config.toml
train_examples = 50862
questions_per_image = 8
encoder_activation = "leaky_relu"
encoder_depths = [4, 7, 7]
fusion = "cross_attention"
fusion_encoder_activation = "gelu"
fusion_encoder_head_dim = 64
fusion_encoder_parallel_block = false
eps = 1e-08
epochs = 47.3
lr_schedule = "constant"
weight_decay = 0.2
Rows from block 9 of the fusion encoder of a small model that answers yes/no questions on an image's attributes, named by matrix and row number. Rows with one number belong to one neuron. Each number is 128 + 32 x the weight over its row's rms, rounded and kept within 0 to 255. All counts start at 0. Numbers have three digits each.
After each neuron's rows are labels from the 100 texts, of 14848, where the neuron reaches its highest value: "tokens" is the input token at the peak. Only what is clearly more common there than usual is listed. The data: photos with spoken descriptions (Open Images, Localized Narratives). In brackets: how many of the 100, against the usual share in percent.
# fc1: MLP up (fusion_encoder.blocks.9.mlp.fc1.weight, 768x192), inputs 0-191
# fc2: MLP down (fusion_encoder.blocks.9.mlp.fc2.weight, 192x768, transposed), outputs 0-191

fc1.343:151115109135057149050175147121124215159105162113165070136118051181163169130115157151102084069168188154121127153134120150169142157090106126094147038091142116118131151167152160172096122141086091098091074120083156129103179174122123082113137177177124134095142171124142099108120164140125180121098123103116094086167125170089131135127094191125105090131127174114099106115111151164162128092093096131095135145127130151119105116113117143115105141122162190183136081176163173125151134200137127138123122133088123102088156130114118127172113150134156162181091113137158187083140099179095108057
fc2.343:130120126126124130133108123126133139126113133130131130115147120130255126132126133126129125134133138137127131127133130116133132128136132125136127135125121122131128135127127134129132125134127135114124127126115127126127123124125130120129133129129125120134124136125121123132136131130131118124122125124130126131128125165128136154127131255128136133118136123134129136134131123134130129130129129131122132128129127126138134133127131128129125133130125169132123128136124132119101125147135128124127117149123127132122124129126123126131133133124105121140134137129255134130129133128125129141
tokens: "standing" (37 vs 3.1); "sitting" (31 vs 1.9); "holding" (10 vs 2.1)

fc1.138:131142146108176152099161140177138101129152079159083155140167141134048107108146095142127143128099033110125152113118106148062125102147146139130131201143140130146111101080148057134136117130168165170133129082179145109137094145131129152158131114111101165143133114120093132139129123156137122132129118100119170193133114081168133183140155031145146157077110117104132150081129093122084103139185090130104139130112143123146145125122093145137124136085130027128128172075103124163150159035103111122122142117134111080091150088154128100083174132133147137090113101171009065200136112086153109166
fc2.138:140142165096132052142044115156145087148063137167097142187083122125028104157129124200139107132141083120123124098106132148151157121081174129146140127141129138102129114147129103165106121088155121148154148104122091172153150090158131035130137118133110126184128153088173043099130093129099111141138139109158166143148134190133150098163144255136126147127137121175132144127099147140100141179149119150121108147142151130143183082111085104122124084114110104106130093155134128137115105209083125136140126103131127079135131121140134128149140150077099124110143133157255104133118113117130153192
tokens: "sky" (46 vs 3.4); "clouds" (22 vs 0.6); "mountains" (10 vs 0.3); "trees" (10 vs 3.7)

fc1.231:096153178075069121034158173150088158142075064117111126128095142114163176156126086101120096082126116141105107092116173107074047120098081189107158128135184140192096089137142170112148125152103141140085100106180172134143082119159135079158055188161133161115151139129084154137109095083106150101086097112109095154155095129183120136060165146121138129128194113123151118088074107126105127112146064169121146130094136132159150116129101105124112179120139123120154127109135128068150206130129140127181113088167107113114154102107184123065154133127164143112157103155137084109173149110174127129
fc2.231:131137118133138121134135125137129120122127130139139110132166127134255131138122116126123179120139140124125137146134128106136131137131128129134134142120129116098136135114119105133125143122121134144131130138106132118160113131132131161130136136123121129138149107129128129149124150137124125107128130123148117138135108156098125158110139255119108141128103139115124129127114130138137134111143122120127127134141127118109118123129134110109136123132145169143119168151118131120113129141146130135117128129123142130125115116138129117121129142123121133121142112138255146165168119136118134124
tokens: "sky" (25 vs 3.4); "trees" (25 vs 3.7); "standing" (9 vs 3.1); "sitting" (7 vs 1.9)

fc1.104:115124146134175144201089114108157040131145161184113151106205129145090106107114118155149194149089071050147162141146107130141167153114117119140159154166148117102111167111074084152106130089139122123171170134154068135181101131113126122183112123111150167157145158129179137131215127176135113150081129119139173140156186093093170135159092055109099172070105163136155121167148151106102157185124107127168110109089133109112150147126108177142148158117141074120129148115142136171109109051137093152154116087147115132112070151164163091152107136105064121054143132160125080163132091098135121179
fc2.104:143123167130043057130040145104116127153172130183148184194118136127123126154134146044128183169165094113152124118115118094125137113060229170114121108108109130114139115040147165138087153162142165128135141146114065197130024116144129109194164142160125111130149160104144175122145148122101092122138141135113122106149089167115124110169143112139115117125195111120115138145089146156146204155133119103158124146142180136168183097136104136118149199105115094042153196183129120130132153128088112101150114105165112144131143118131164118083130110083123128112135105151123145114123114126109158162
tokens: "statue" (9 vs 0.2); "building" (7 vs 1.2); "wall" (7 vs 2.7)

fc1.695:161103085107094100102190137148141193154091129129149151166106065144104146082080124107080099142170168118123168098098092139131139135143100129102153077079137126141135166159193202173136139156130104106135056133098105126067143141131130040107100085165086151088140178127147085105113189134161155119090133091128129130178119154092114131115099198086147092099144130078152136123119113103161115175108089147097159133099119185153091093113131132099097157115160178155130053118174206125158162175149082128106082140078099089133168117132111095192141133136104144155086114167153184126122147140085139094
fc2.695:141115120128120146122112136134128119141134115108149149122147132129255128123129109156128121118115134113129113145116147109142108145108129150114129111122147137115126114129123105118100119113131122123137124132127148133134128138116134120123126124150139138116116120133114112128115126118123145134133129122119143120121131159127125161116114255128125108122111126113122114129116127123108118110112132136116128134132132135136135109125109130120123139120123171136124145158118131135104129147141121128127133128130125125126126140135106134112129117122127151111122132110255114131132117124103118143
tokens: "lights" (39 vs 1.1); "people" (14 vs 2.7)

fc1.113:156105074141087115071161134131141211146098152122175134132104048194145165114093132151097096117197199132138115117115128136179138138142109137092150059104139115124136160176184187168127122153080110076131064137080139125085151151104131083108123148146089135114131174134159103085109178132144141141102140099110116096151104156072106114146092207111130110108135158099123148097122121126174125100088090130065136131112127161135095119090130163106097132111157199161107043140194180138147148192130093164104109142085124111136185126123118109175110138150136148161098116151175192102112148173121115061
fc2.113:135123127123128136124109139133131120134122126117140139120145131126255135128136131134136125132127139125130131141118142125133123130119136135120129124121132132115125126123127117131122131119120124108128124124127130128131128136123138118135133123145136139129119121132117120123117125125125136134134127129127132122131136163133128156127122255122132119126120126130130118121132134130124125123125127135117126131129125131133130131120121131124124137127131172128131141136129121135102128146136127131130126133128124125126127131122121132124133124126118137126125132117255114132132127129125128134
tokens: "lights" (15 vs 1.1); "sitting" (11 vs 1.9); "text" (10 vs 1); "standing" (8 vs 3.1)

fc1.171:159092088122073110060175151128129223147090133112169118162116075172175188155125129162080088115183189129125103142101120136154118136133107171092140047092150109127116117176157175164112121151097116082118069130097160122119163151120128047136105172178113132103151164136157088088120159120132171142108122102106138110175083172081113126113105206105112109117117180139103130110081130136161138090103078139073094145121131154129101086097127137119097123114153196144112073164181168137167166210118118158125132142089129107139169132125141116160117144144129163169109110171162165086126161168101118063
fc2.171:136122122120136135128110133126135130132122129132126133121151131138255123130126126120128128118129140122133122127126134110137123123137134135124135126126126126117121127125128131127121127130129127120133132128130131127125123128130135134124130127133125138132134126128126119118122142123128134133129126122126132130129128167133135155125126255131133128120128127130125144119131137135126131133132125126123134132128131130121133128126124129123126146126130170128123136123131125128117132146139130129129124139129123130133142127128118131126131129121120131133120127129255125136128134134133136135
tokens: "text" (14 vs 1); "standing" (11 vs 3.1); "lights" (10 vs 1.1); "white" (8 vs 1.7)

fc1.499:148104126130049143066143167122142204164051135121156062168128055157169171131151105121116071102136151126123130124154119145127112147098087134091154081094160126144094161198158179144098127099124137099104071097075165139172151143100146026122094159160130148084122176136120083093120140136141174142095132098115123110184105194090140156096116191099088106149119180122099147107061179155122125090132057177115137128109127164131146084120093140089103180129173144193142091192161154112144140168161119118151119122098143092104139103119118122177129154132109152159133108155143155115154159145097124103
fc2.499:139125117119139137119122126119130142148126133130120132114147103136255128139124123133136122106115135123127131125137139116135124151130135144125105134135132134132129120123107134137113132143135120118135121125114137126126124122131128136112136141122121130147144129120128117138132139143129133129130129135134115133131119165137136162112107255122131125116134113132141127138121122116120124140119123122122133122135143116124130137145131113119121121120117170129126147134107143112105123145135123138128116146123121129115128133122109128138126115121108117141121135115255141138123122113133125146
tokens: "standing" (29 vs 3.1); "sitting" (23 vs 1.9); "holding" (15 vs 2.1)

fc1.653:160127131113111178140138118133115106110146091132115120112119167092050118131146061102184109082083016151119166135150108172091134107126147094120113167129129136129113148107140152093115098112127088117130177082154141131127133144082117106140123103141115120075121063103119101116148114117099122136147137118122097110149138077151139175135112015161113101122126082101155143150156126112105082138146130090139194163123131130142144097123109122118144163128168000098129210125107091152116140031112116140136115140162131126112107138103110143093134172134124111091159123073024106184174111060131118154
fc2.653:132114120139136120126107104118127139123023125150149038206169100143000149100152150194124063190122107118118132144115133091207128135145039115128116126116117128106132154171109088111114122149028145095107127120126061068136069134147123152148140157117127132125114127140129149139123118141121166140124115136127125126129120079129123114124130166105124141044137140119131125130137098128163173118118129158108129131120137123089143133117153137129136165155123143171120141093128130132255163095207137122101110115130123103133145122120153139142132150130194113140134118135061142232090137139130134118
tokens: "sky" (29 vs 3.4); "clouds" (23 vs 0.6); "mountains" (22 vs 0.3); "hills" (7 vs 0.2)

fc1.745:146131186109149132109127135140109090137148111166124096091127174136141097143132075124197165172085044094140119171149120178075143148073128107086136176186099138137103139112087122120082115135151100120148221111155105101132154154142172129163116121143105144061160131157084171081144156083183138138092142134133087098180201128107155130093131032156125138146118116110127120090125137110102132160161139099168120107127087109137216162124108130143128148145129049101124154110093130136154137076135122141180124180141169161119082165087171112103114140126101121054105136165090092203143099069123165116
fc2.745:144107124112159068159208133125096119149064119099130117071039122112139133135138113121149151074132079154125132147118132122105142124057085116123128115136135143140121122072146143128119137075176119106128139137118183066107182163080125139112125126137134141114141123119060169138121103115132145123136123127148131115111125174117136000159114112121117129189130122156134135108131132135090216155120124113142119130113128127121078097122117142131117116131140051170124255166118112135086139150123139137154123142117127233122079126136034134135125113113140154113120145112062110174151132119113118160
tokens: "bird" (38 vs 0.2); "animal" (11 vs 0.2); "tree" (10 vs 0.6)

fc1.148:098141160112154143109137101146128066106154125150068164112151120060095153125112105127110166114122059071129155133085111124081105137088130154159137113130196092105124143099151103191123130096102106107124161079188179142147076151182119159178118163104125124136172187142117116127137103077126144166093113113119108175178125084157102167149153073090136183124104135078111112115154161132062071132151109167145149131101155145096146158132118114176144141121144054108132137092110176071145172044122129115134150088113067077117155134086128106127184116152131090100139099176036076164116136083186126140
fc2.148:120124125143106178138104108108102138140135142145124130218120125109142122092111146159110144098127199135104124111133142105077130117166080132132129146139127135175136130050107071109157135127140191213131119145131067082159100114147124220083113135120127122140091123097193255137143070116111125135118131132122122133116125142128125143123126049135124128189131129128154108152115118127125154151115145126140125120148133137099101140135141112127135173120128177131130250108109135140034110129145135148154137023149138137132085124126127125118126132184173147155137140141126154186121133121143127143
tokens: "sky" (40 vs 3.4); "trees" (18 vs 3.7); "smiling" (12 vs 0.6); "clouds" (9 vs 0.6)

fc1.462:114156154095154170130138072152093067113130111110053102122138154079058143196126154176118109127150058163109148098139133191119131121122117126140157131162161120156126144054082107174144122096129155126157099111162125137107084126129101159111108095159117144188178107114144091162169159155097129129144148130116141179143114039142119131146148046160159140117149079102145114150104122062099142129080091130148166138122128104129096104123142103116113123079135037128177157030101134208150130047129087119153140142184155121178128104136089128112143110136135128160140107105076120133106102040137112134
fc2.462:126147156110092000145070119133137119129129129134109184189151111161150125159123164101130210237143129141112115159117097119117158120149110114139136110134098113110153130135123067121142154167123137089117142143092166086171128116131119133145136126126158118157141137148175255136123063146142110117122125127140128121136098212107115102151146127116105146121138130147114127144041113153125200154118113091141109110122138128082148125164117132100145117114119106143117096132122146096152101179194125118157145045136139121131141141155199127103115112154108121145130118139155138059128084113158124159
tokens: "clouds" (34 vs 0.6); "sky" (29 vs 3.4)

fc1.644:162098074128091121073150137124131211149113145109177116141102060190155160124104150172079088091193203124137114136109113132185153134124123144102158056097128114114148163164174173165119120155064122065144071148080135118081178155103130079109125149175106138113129164124170079093114186151141157144119130103108134106138090145082120117140078204130129121115126149124129134120136123130176117131075099130070118134110118155143094119097120153112093123106158209135104056145198179129144122203125105159117108142092111112129178136113123115174106135149145140169093115140148184085108130185116124063
fc2.644:129123132128121133126111136131127114128120122125131138119148129125255136137135128133126133139131138122130116129126128130135131129125138135126129117126129129121124121124129122132128131122126125113128129128128132125126129127130129121131124131138129135127131122129120128130120130121132136131131133125125125127128127167123125154124129255121126125132118128120126129123126140130121126119125127133124126125125129128129130130124125123129134141132128171127126125131129131127102129148135129128129136134127129130126128125135129134127126130125111137122124123129255121130128123130115129123
tokens: "lights" (19 vs 1.1); "sitting" (15 vs 1.9); "standing" (9 vs 3.1); "floor" (8 vs 0.8)

fc1.652:138099098108098114069166170144094200144046109125149101146118061158132162106113104116126054114148138129113129106089127151134103147128107130087153097107167156139110170206143196174058119154109118141120085083087177127114154127112143018126100182166150140089132159138121068058128125135132147127104124102097068124201122189087113166063132157092127135087161173098101153107092150122127112108115043152110123126096125174142137062119108127109127173114181135142142069144162177115145133153143110117153097138109125075104129112098130105150108129140148141153142103165111158106152168125080119080
fc2.652:132140122119120142115125124126119141132138134130135139111144121128255150136126129105129119114113134132134151126137130112131131134139123140115123123119128136127136115117109135118106144151139119129124138124121140124122123138122124145101124152119112137131142119130124096153136138123133155119143144139143121123126114156144116171123116255136122110125123117118124128142107124118135118140126121113133122127138143142131132133127141126115119138124130170148143144147125133121121136145135125139136113138133126125126119126119108126121129129121108119125114129120255143138129115125099125148
tokens: "standing" (25 vs 3.1); "sitting" (21 vs 1.9); "people" (9 vs 2.7)

fc1.208:122117176110156160083136099154064074118114095124095156080161145104094150130126095136143172115114045061144155110086077189079096134117158128141143154157149119131122157089120141147128139118137096125162175085191113124076145155144111137169088139108109135098130124131092107120172126085107134161109093108120095104138100146131113172112121068147128167083122093099126156108160148119100073154148064110138154149107144150121146167128073109133128151108150035088141180048100146121104114051111091105124048149155085093109136177139119113107151136125118097080177109088080061199105156056126138087
fc2.208:095142129119151047127174142155119088114138150095132145190080166116178108113144149113123049149099116124116130143080131081033089100186156100121100114129138135111127116043150098098123143095196173239144160114153089129108051150097151153067122101127129118107081123156041122106098125106153153151115109128138148131122144155165107111150103177154133104202107165097139159098111107120081193083134118110119158133122109140119100110121107105112110214137110086123121081077141119160166148179112128138148158088122136139115146104102094128126135145097134156102121109107205102200102148138154107124
tokens: "sky" (55 vs 3.4); "mountains" (11 vs 0.3); "hills" (7 vs 0.2); "clouds" (7 vs 0.6)

fc1.689:167102084131090126093156131138134214148106134122156144123098056178123153131102124145100088124172194104141116133110109123162125125142106152098143046078150126113131136175178196175105122190086118091134077136081135125098159157105136091137139159174092142130144181132166087070107178136138153142095132104111107102170088174081096116136107191114137120112124166113121150104110128102186131117088089146057124141105123176143108099090124147100092125114157187150092048136178177126177147185143096153120122161080116115151213136117118111188132126145135166154099115165164185119113133171111127066
fc2.689:137122123119138138120115131130132132136131125118139131128147131127255141122118129133140134133121139124136130137127152137145132134126134132119131121127126128111122130137136124132126125105132117111129126126123132132124128148123137116124135115138129135116121123133118126126114133121133143142136127125132132117127131158126132153130119255121130118125123119121133120121136122131116121125132121130119127128132120126125135131121123138122131135135128172130125136134129119130102134147135124132127121126122127127123120129124120129125132129122117134122121125117255122133131123126128136138
tokens: "lights" (17 vs 1.1); "text" (11 vs 1)

fc1.595:137113134147085159168106122090138108134146116172099152096104123094053132154147085117137146100125018139124169117119074111092105100147130093154120176104168121142103159094096123138139106130136127114118145103177149119123052146094106108162110106103104168161146105151110085148169147152103128148179116127117125130130149077150144111159117002142118136101101012101167134192078119105124125157149118093131160123105146152105135098126132140109154166129125000119142206113103085132119127043075069138127168114156120157145116109137123141070143125144119143139170101108091108123158117105098101171
fc2.595:121145126108136063133107133118125141127116146171151125189147142145071137147129135129138175158125102106135134129088139102185143137100207159114118134110134138101132127202119154118109111143161143000134131158122164216098179128116143000213152140130130117139120141100113194127115126143130123117133112130149133094131083161108135129162133200128104131132166125109112141148138126131131231121124116100143140127147153113149216076166088093108139229122132097064130141128104126105174156117121115138133120124145122100124157111152158133120135094047040145130124136125112125118134108110145123145
tokens: "clouds" (35 vs 0.6); "sky" (25 vs 3.4); "mountains" (13 vs 0.3)

fc1.585:152100073094089068073179144133148195143123141097186133167118085193116157124136165149062096103182177180141092134064139133173151149150140167084137080086117107122174128157169158175134141179064089065155054138089134117073159174124131066095103144181104128119141149145154108115123172148133152117101119121135161094134110142106108113144096180097111118093142150107121119102098089115152118078073099126079103171125131138149082118108162133133111109099148178153108061138192186135161149165100095143114125132099118117118163155120144101143099123130152140189077122159164170094106139170135129062
fc2.585:128131134133122138138116123125121116129124124128130134117146128127255122147138129145125135127130140131132110135119106111142136115122128132133136129132127122124113130115145123124120122128119142112117132131116134122135130123130129127137126148135126125129131122129116121138124144111129136132126135131121116122118129167118132158127128255132128131137117131130116137127120154136126128121113129133137126133123131132126126112125123137133125155128129170114132142132134128130110129149147131128141141136132135129134121132134119124130124138125119135124126130130255133137125127137100128127
tokens: "lights" (31 vs 1.1); "table" (13 vs 1.7); "sitting" (9 vs 1.9)

fc1.261:159158154112124099161068142120173077120168112141070186132118145143089064126187078079176173121059059134137147126122120124086139125112158141128125192165153148144107132086154131136123098094131118159104140076206130137168062100145123150133107089062139128132151086143118174077133073093127075134138167116092107147122172092160138138148123072164108181090163085106119168101103110176076126152116144131141126132100128172109173156102110137154167129111108059096088169101078110111059140057117137136145128082162088141172148126104124132112145108154161115118155100126095064182166111100179130165
fc2.261:128134126110134157135179156134140098133085126127118075195016140097206142109118127107139074141142204108149123107154166042156093142185125160098098108139122143099138114159146139134101052054143154153154139141129089112097138129142132092125146120137093152125112128136079079123099127123138182152136144107114139132141117209100124120088098175121089108106147108104118148129175134118145053120121130118129124115133144105136108112164117137110141255124131227116110108112105126130202155179122118155100111089126113113152130113091099141111099104155156152082110098113213108208140103107150120115
tokens: "trees" (37 vs 3.7)

fc1.279:135137114160072179078148158125145214150134147108150078143146087133185155129157114139129118022161168122131112142147109051145109134110079147120167050110207117114102148119157147158106118041121166132092084123089148139182108126118149065159115177131114137111126175097146123098104180111105166168114120096110108119195150167079158143138084197138080075153101185148081139126078164131149141102120095151097134131113110154116118083114082155106117162120183168143166153193116120111128171189152108129136110093095137095105162099123094134174115162129107156137136106137135160121135164178107098118
fc2.279:128127121129124102110099117102137167126107135134145130115155108140255141108123124106132120144128134129117142125144123150140104140121143132127126140123124136151145133138103137128125125160115121114115141129115124123123135130132118125116129137116124121149145139126123119121149129159128110126135125141111114130124123159136128154114143255130136130106152099119123123147136116123144126136132126122127111122129128130126125156140140105111119115125116168146126109108104130116108114141133127136124112152134118132123148127125122115112144117124111111155135126137255161135118120126133120115
tokens: "standing" (23 vs 3.1); "holding" (15 vs 2.1); "text" (8 vs 1); "person" (8 vs 2.2)

fc1.629:139164182117162137124165171186156076185122182159106135150215121135053083123116150187077175149155090118146117153084080138134153180128104104142149167138146157115118038087105047116155111086168125111094108068116084115170143140150123151143118122135146154143149123146143138212140170153111122101116128117116171142139151073100179166164123059100145139104113146117103141161144174104132142142122166128109097140104120116125092116108122115108121109092158064143215164094131163172131123075154127124102104090121101085122064144203153075170122141120128130081102108119087119144123061110108121105
fc2.629:111137128128121030105151115139116121101059137148098086154086114150039109129135156108118088102126058118117146108107113092102124123102171141137085104152120103126127102121151145079089138135101173146179166138120099147096074100125100098118135124120163094110056111102077087142138062121105152092125128112126127121143081167121150068100108176140094149159198154134125128112158112144138185146115124119130164108164179168145240107151094105137114183159138064092118093153133135110230165161086144129133125173111153169111126102188118141123136076121045128111152132129159099135128094083110122193
tokens: "lights" (13 vs 1.1); "boards" (7 vs 0.5); "buildings" (7 vs 1.6)

fc1.142:113188177094113121160135141235149094119162084128117147139193149125086123156148094150148145136122041162099129108134136166056083104162109163144123160114110122152144105070122083147136133133133120117144112041143170133149079113176163111159098109171159149113157125168114148121122137080121158115144123128126128147170132038118132187088181060131157141136152161097134116132067113099111113143160173124152123152133136123157144093129125115120117098081126031127172159081115152156176164039132110113148160124150144090150127106154153106075159127117116121097074121162064094166149111058096118153
fc2.142:125133084137181118141118121145085135105067124115124097137095120117064129112115123089118035123124130149124130114124136065121131119162178134150097135137124105139111127143136127112071141167167183174154160127132061154090164105088116076060122128133133116089098114106031084143132056129113142134127115113136119139118129209136148082117114090131130135129177137133135147118190122139132129152126122143130143128164146155173197180128122114144103246166123119115121056111114137125255140169101147137141124184109155182139094136122046128142134116078064138122144130133129109102106134102099125157
tokens: "sky" (55 vs 3.4); "clouds" (12 vs 0.6); "trees" (12 vs 3.7); "building" (11 vs 1.2)

fc1.531:120152143128113151180124121169115089122115137150139176094174150121064112130143083152116184132117068142124141134078132156117100144157101141157105147123113128146135072070130089123144098116161077080123154044146147141153088136119135088170076046167146129131152103154139109160189153122082147131164157136115163119123159038108171163166135060125141135126128090129125118171058109114100151151134222100141151171131162079140136092111133142118124171105144066082139169080124125211111137064123097131145172160162167117129087130172107114086096136117122130146119107103059099144149060071115093150
fc2.531:125138110128163017130113128143085105091067148119119099135078115111068125108117145084110087141127082157123143107113121085106149116095186141152083123144133098127114116161145147111074151156109164151162170132134099142112177105099118108065118136119139108087097109115050142133133049120123161108135123100138119154126113204131141061099114131136103138143169126133123160107190128162154087155141125119131133135160167166142243183128111106148094181162130061113134077140134145129255137164110131126147123154112152173135115132143091133164140114117058134090157132145195089133116121091105124154
tokens: "clouds" (22 vs 0.6)

fc1.634:153119070093111096086190170122151228141086134105140114188124079164136173129141142106077102083167175142131110129078163152130124138158138183104136090098154120149134150141181149164119145147124093105131057104108186106103138149128133034130072098141121128096156129121128079098132162115123137120137134113115167117162086178128130125118122208112113075112119155113134137095044106126134157112122080137086113170114143180137086065092117135130124109097154171154120092180165189129193185187095112118129138164090121098146167115136124093130132103137149154195123110190174178085112159156112132100
fc2.634:119125122127130140127116127123118134128122131136134130114152130129255127134132128125119119123134141126135114123125115092130132118128125138125132131126128125133127126124121133122123122143128142118129123137122127124137126121131119142126123142131124137139137121111120108144122142121116127130122136130117115129119120158123137169115135255140128128118124122132118143141119146120128127124122132128134117121137138137135124114130126121132128144125135169120130148133136124123106124146152125121131132134129134126146119131131120125127131139120107133124117136129255136141128138134103118137
tokens: "text" (27 vs 1); "cloth" (9 vs 0.3); "written" (7 vs 0.4)

fc1.139:197141159084135155141118154126150084158137066126108136119152150152063091157170082153155147167107054168133126147098083233049125129119140122134129198121119087160093145096113093148166110115140122136137146047167129095135107120165129112101102157149118171108209090180114133110143085076157107121143086129095191134136148082109153145117117047114109135117128123089125133118101126099082150134122136153151135159081107150128161132098139149118125117080134044151167162087115148148125127078123109138108133121181116128155124168093139072109128119132129073084081113126052108204120105070150171129
fc2.139:141140140128189103134132116135128138140074125166123080083075158123107129134150134099136135126146100134146119100095134110138111124118206125127125113114108165136103141115138200138106148111167123142174129130126099209115172126148135129159139131127146114138137136081051069129134130111103092144122117119167111095140159177122158065143145078138119147138161118135123148123151120127111255156136116121112111144180152125185188127142124114120142171132091020069113099148138107117207138155045140124129128177115112180130040135119077133123128088010042131136154128145147126158129114116138132190
tokens: "clouds" (13 vs 0.6); "sky" (10 vs 3.4); "mountains" (9 vs 0.3); "trees" (8 vs 3.7)

fc1.617:129120111090085130066214174116112221148089160108171095161122060175145180118125143102074097030178161178121112125088152126155133160125096148104147101099155109134146159157143149172091152149120077096111058102086194118095148154118134037104098146155145133082152147125093080106132179144121173137136122108131123089162142140114136129093131183096090077133140151107106130102089110183145125078116104124089124176116139151118103086124123102122122152128178166169141109181148198117156142183115111095134126129082123096114119117120109095134094119136175131187124118147161169094141150153095128066
fc2.617:123129127130119131128114120127114125125126125132139137108147125129255125125123132123118114131130134124129105127124120105129122121124128135132129138129137121146130127123124134125128122134125140115125128122123128117135121114131125133132113139129126129137133122113124110140124135125128116130122123130111123146112126158121138163113130255135128130115127131131124137137117148120126125126121128132140116131129138127137124121130131127125126144126123169122126142134125139130101127146147122129131140138130138133136116138132120133136133137123097122133128134132255132134126137140102118140
tokens: "standing" (55 vs 3.1); "sitting" (12 vs 1.9); "holding" (10 vs 2.1)

fc1.481:154093079129057083065186151142134215149094147101173123160097076170156178139092137153082102108184183163131105134101140143177138143137118150091145068100122118130131143166183170179116111157094102091132058122084152114100143153126124068112118147154094138110138167133157096087108152130141159132107149108100120109158118159092115131137093199118109111122141159110086127070095127148161118075098098130080104136115123161129098110091123134108097127113154189144105061158179171126166164199121104164116124154084123101121172138114125113175120146162148158184092105168155182087103161185099114055
fc2.481:133117124120125140127104126130130140126119125135132137119150126134255126125123130129135124130127138130133133126127129117127126124131129133125134141116126125126127130125126130131126125132126136107125121122121136126130130117127131127125136127132121129135129127121122117129131136130124130124136129129133126136131123161131130159125131255133130125123123124132127134129128136134137129131130120128124134133134128129133131127128123130127126142130128171131133139138128129125104123151138127126125117138128126130132129132128122130124134130123117125134125131134255132128133135131123138137
tokens: "lights" (16 vs 1.1); "sitting" (15 vs 1.9); "standing" (15 vs 3.1)

fc1.58:137129138079082060107131186159158177147095087118094166118128092110178165154151077086197083099155116151133188120076123166086090114128119133113135142142174121174109122113178147181110126146102142120111099107176160112110084115106115092147061133156150138083133150134022131100145096089129146121144142133114100123187118177194111121074140169172148155128156133092123137046110164197098150149145085168125157085089137160144115131102078107131144190103117133167157103124164146076164177152115107151160114130153093134108107099110099095061166107137129124145148121174185091093170170114097142109
fc2.58:144137120135125143136133129130117138135158129134134131108151132143255132128107109086124167121156142137144114139144128092113111120121122124129123142113115134131130128102113131146129122161124120130152128116125152130156120142128133153113137120120147105138157118122155133146121146151112117129134120151129115143115108142102123154140145255119132133126100116123130127125096109127129138110143126127147111145148136119120126133129142113139152116133150166136129184150131129138102139139141119124138150134144149139129120149119135112129135139116117114119153136136255151141139124143117149156
tokens: "trees" (19 vs 3.7); "hand" (8 vs 0.7); "corner" (7 vs 0.4); "back" (7 vs 0.6)

fc1.1:130129158143154135165135118124147068149132169139105137099174154092112096140093132141140191114084047096173156175166125114111135191116076121154153168125138094159087074126055082117145138106133136141130168117146176105171091172088136127179110119125162147198158124155132136151198119197106100103146106121135142111126181098119171103195126034138097132087113133142137087171136161124090171140156129133178153123092137112092125143124124148115128107098155020143134188100125109143112076059155106133186156130128107150073069141136143109151094109107103121079150133106098100146173075093143103163
fc2.1:153126169133075080131095146122155100171104120191117107234157112129018118171136125077118198162147077104153116098138139077130125121087192163122131127121119131107118109091106125156136148142133187139167146132107071182138074077160124098162163140167113114151122156084160215125146153134085085138129130130103116119157096165102166083165146185124124126118185124151112155145130157120143240124146094134120117155162155127147160118123104117103143159094126106084143177145130129130145161112090090116130122087155110123143188114112218110108123111072104120101142117164181126145120114133183172095
tokens: "wall" (10 vs 2.7); "books" (8 vs 0.3)

fc1.464:132167169119146155140140138170162033179119173159100146161218116114065106157125146179089159160159079091128119141094064173135150161156119105170139159148169175110109059090081052124178121109165140102086131080157072123161125105151108139183110076137137140154140124145154140192149168164090120115120119115128153149146146093097160181143117078104137168076108153104112157162123155126122136183124157119123073130124125125122092125126093137101149108080158075118187159110133157179113094073133130128099119089130098083116090149204152078158137142122105146080144115136068087134116070108110136102
fc2.464:110137122123153038120101141135130108096072147133108095163108103148054113146126170114125111124134032114132142136131111111136126124095192151127080100140104109117120119134154135094082110128105156151177159163116080142101075085126117084131156124131164082118046131107091118135146043123130123086133120119113114137144068163094122080104112173137091145140179156138119111109155118166144148156118114106139160114144184153120221116170076103142136163138148034109125120167144140106218156139075133116139139159118143155115094100192109160120134097122035130121146133149193100133152089080109121214
tokens: "clouds" (12 vs 0.6); "buildings" (11 vs 1.6); "boards" (8 vs 0.5)

fc1.311:140177142125177111175123134115131094147144117149094167126163140136027106135112116152145173112087028096144165131147098163090116105128174104133119205166137118136086125131059082125175114090179134129143157125180121099145091133137091162168140090117096153169128103113127146144148112164123102128156129135132163139125115078141147159123142000140129137050087137104169157169128126136141084183129105106130114150110123156132146146127121082140125111146123022144144146090090134134158128013084115158073119123124097128172113143166182090093140153130120108123152130153067096176147133107145145119
fc2.311:123138160105092009097076124150144133136165138144129123190090119147081106177137130084110153213121097096121149111132130120158129131072135131119097116125136150092118131130131208131124135133111154046160131161112161156120080122137117029197157125119162082122115127136151142128107160136138110123126124142156115102135092175123138077133108154125106144097196137112141133111128129159134255143113099100101139125139162119133168158155068112095143198122123092050110161125099122105126142142142120132110115106137138147109172094163184135129145083049081142132129143131190128097120114118109131142
tokens: "clouds" (20 vs 0.6); "sky" (17 vs 3.4); "mountains" (16 vs 0.3); "hills" (9 vs 0.2)

fc1.80:087171166148123154095099107186112065156124157155140143143167156110087170062117088139112142163098089151132129128104162142141073123133128139139108123152149133139124122188109153151194135136152134072165151132177138129164096120173101056208055146128152103162109135148131105159144120162123098098119090183137118168155158074081093138155087097092145210099169139114167102088109092141047133060111117094136097124134127125127151142131104140107119123143101093084167204121145149190076096097138096138156087106112137104124151127124199118135107106125109091059125129172101074167152139044159144132
fc2.80:098101168094183120116169150156135076110182117084122172174219131129157110139118119120141177061119164106117157171107121207077103140078122107125121135142123099129149119060114156099100124073160114180148142116150184113127044141090143234141117115125164165119109118157063146115100134132182129123135125124124152146118130166127095179116110072146145125053116135120138145102139119147095105104123139117131140104076107122115111166094104120126108047136113148166126051133118129137114117146176119125117150001132148093106135099144077135113124153181109135085127110107092083077130140125165114178
tokens: "wall" (64 vs 2.7); "statue" (7 vs 0.2); "pillars" (7 vs 0.2)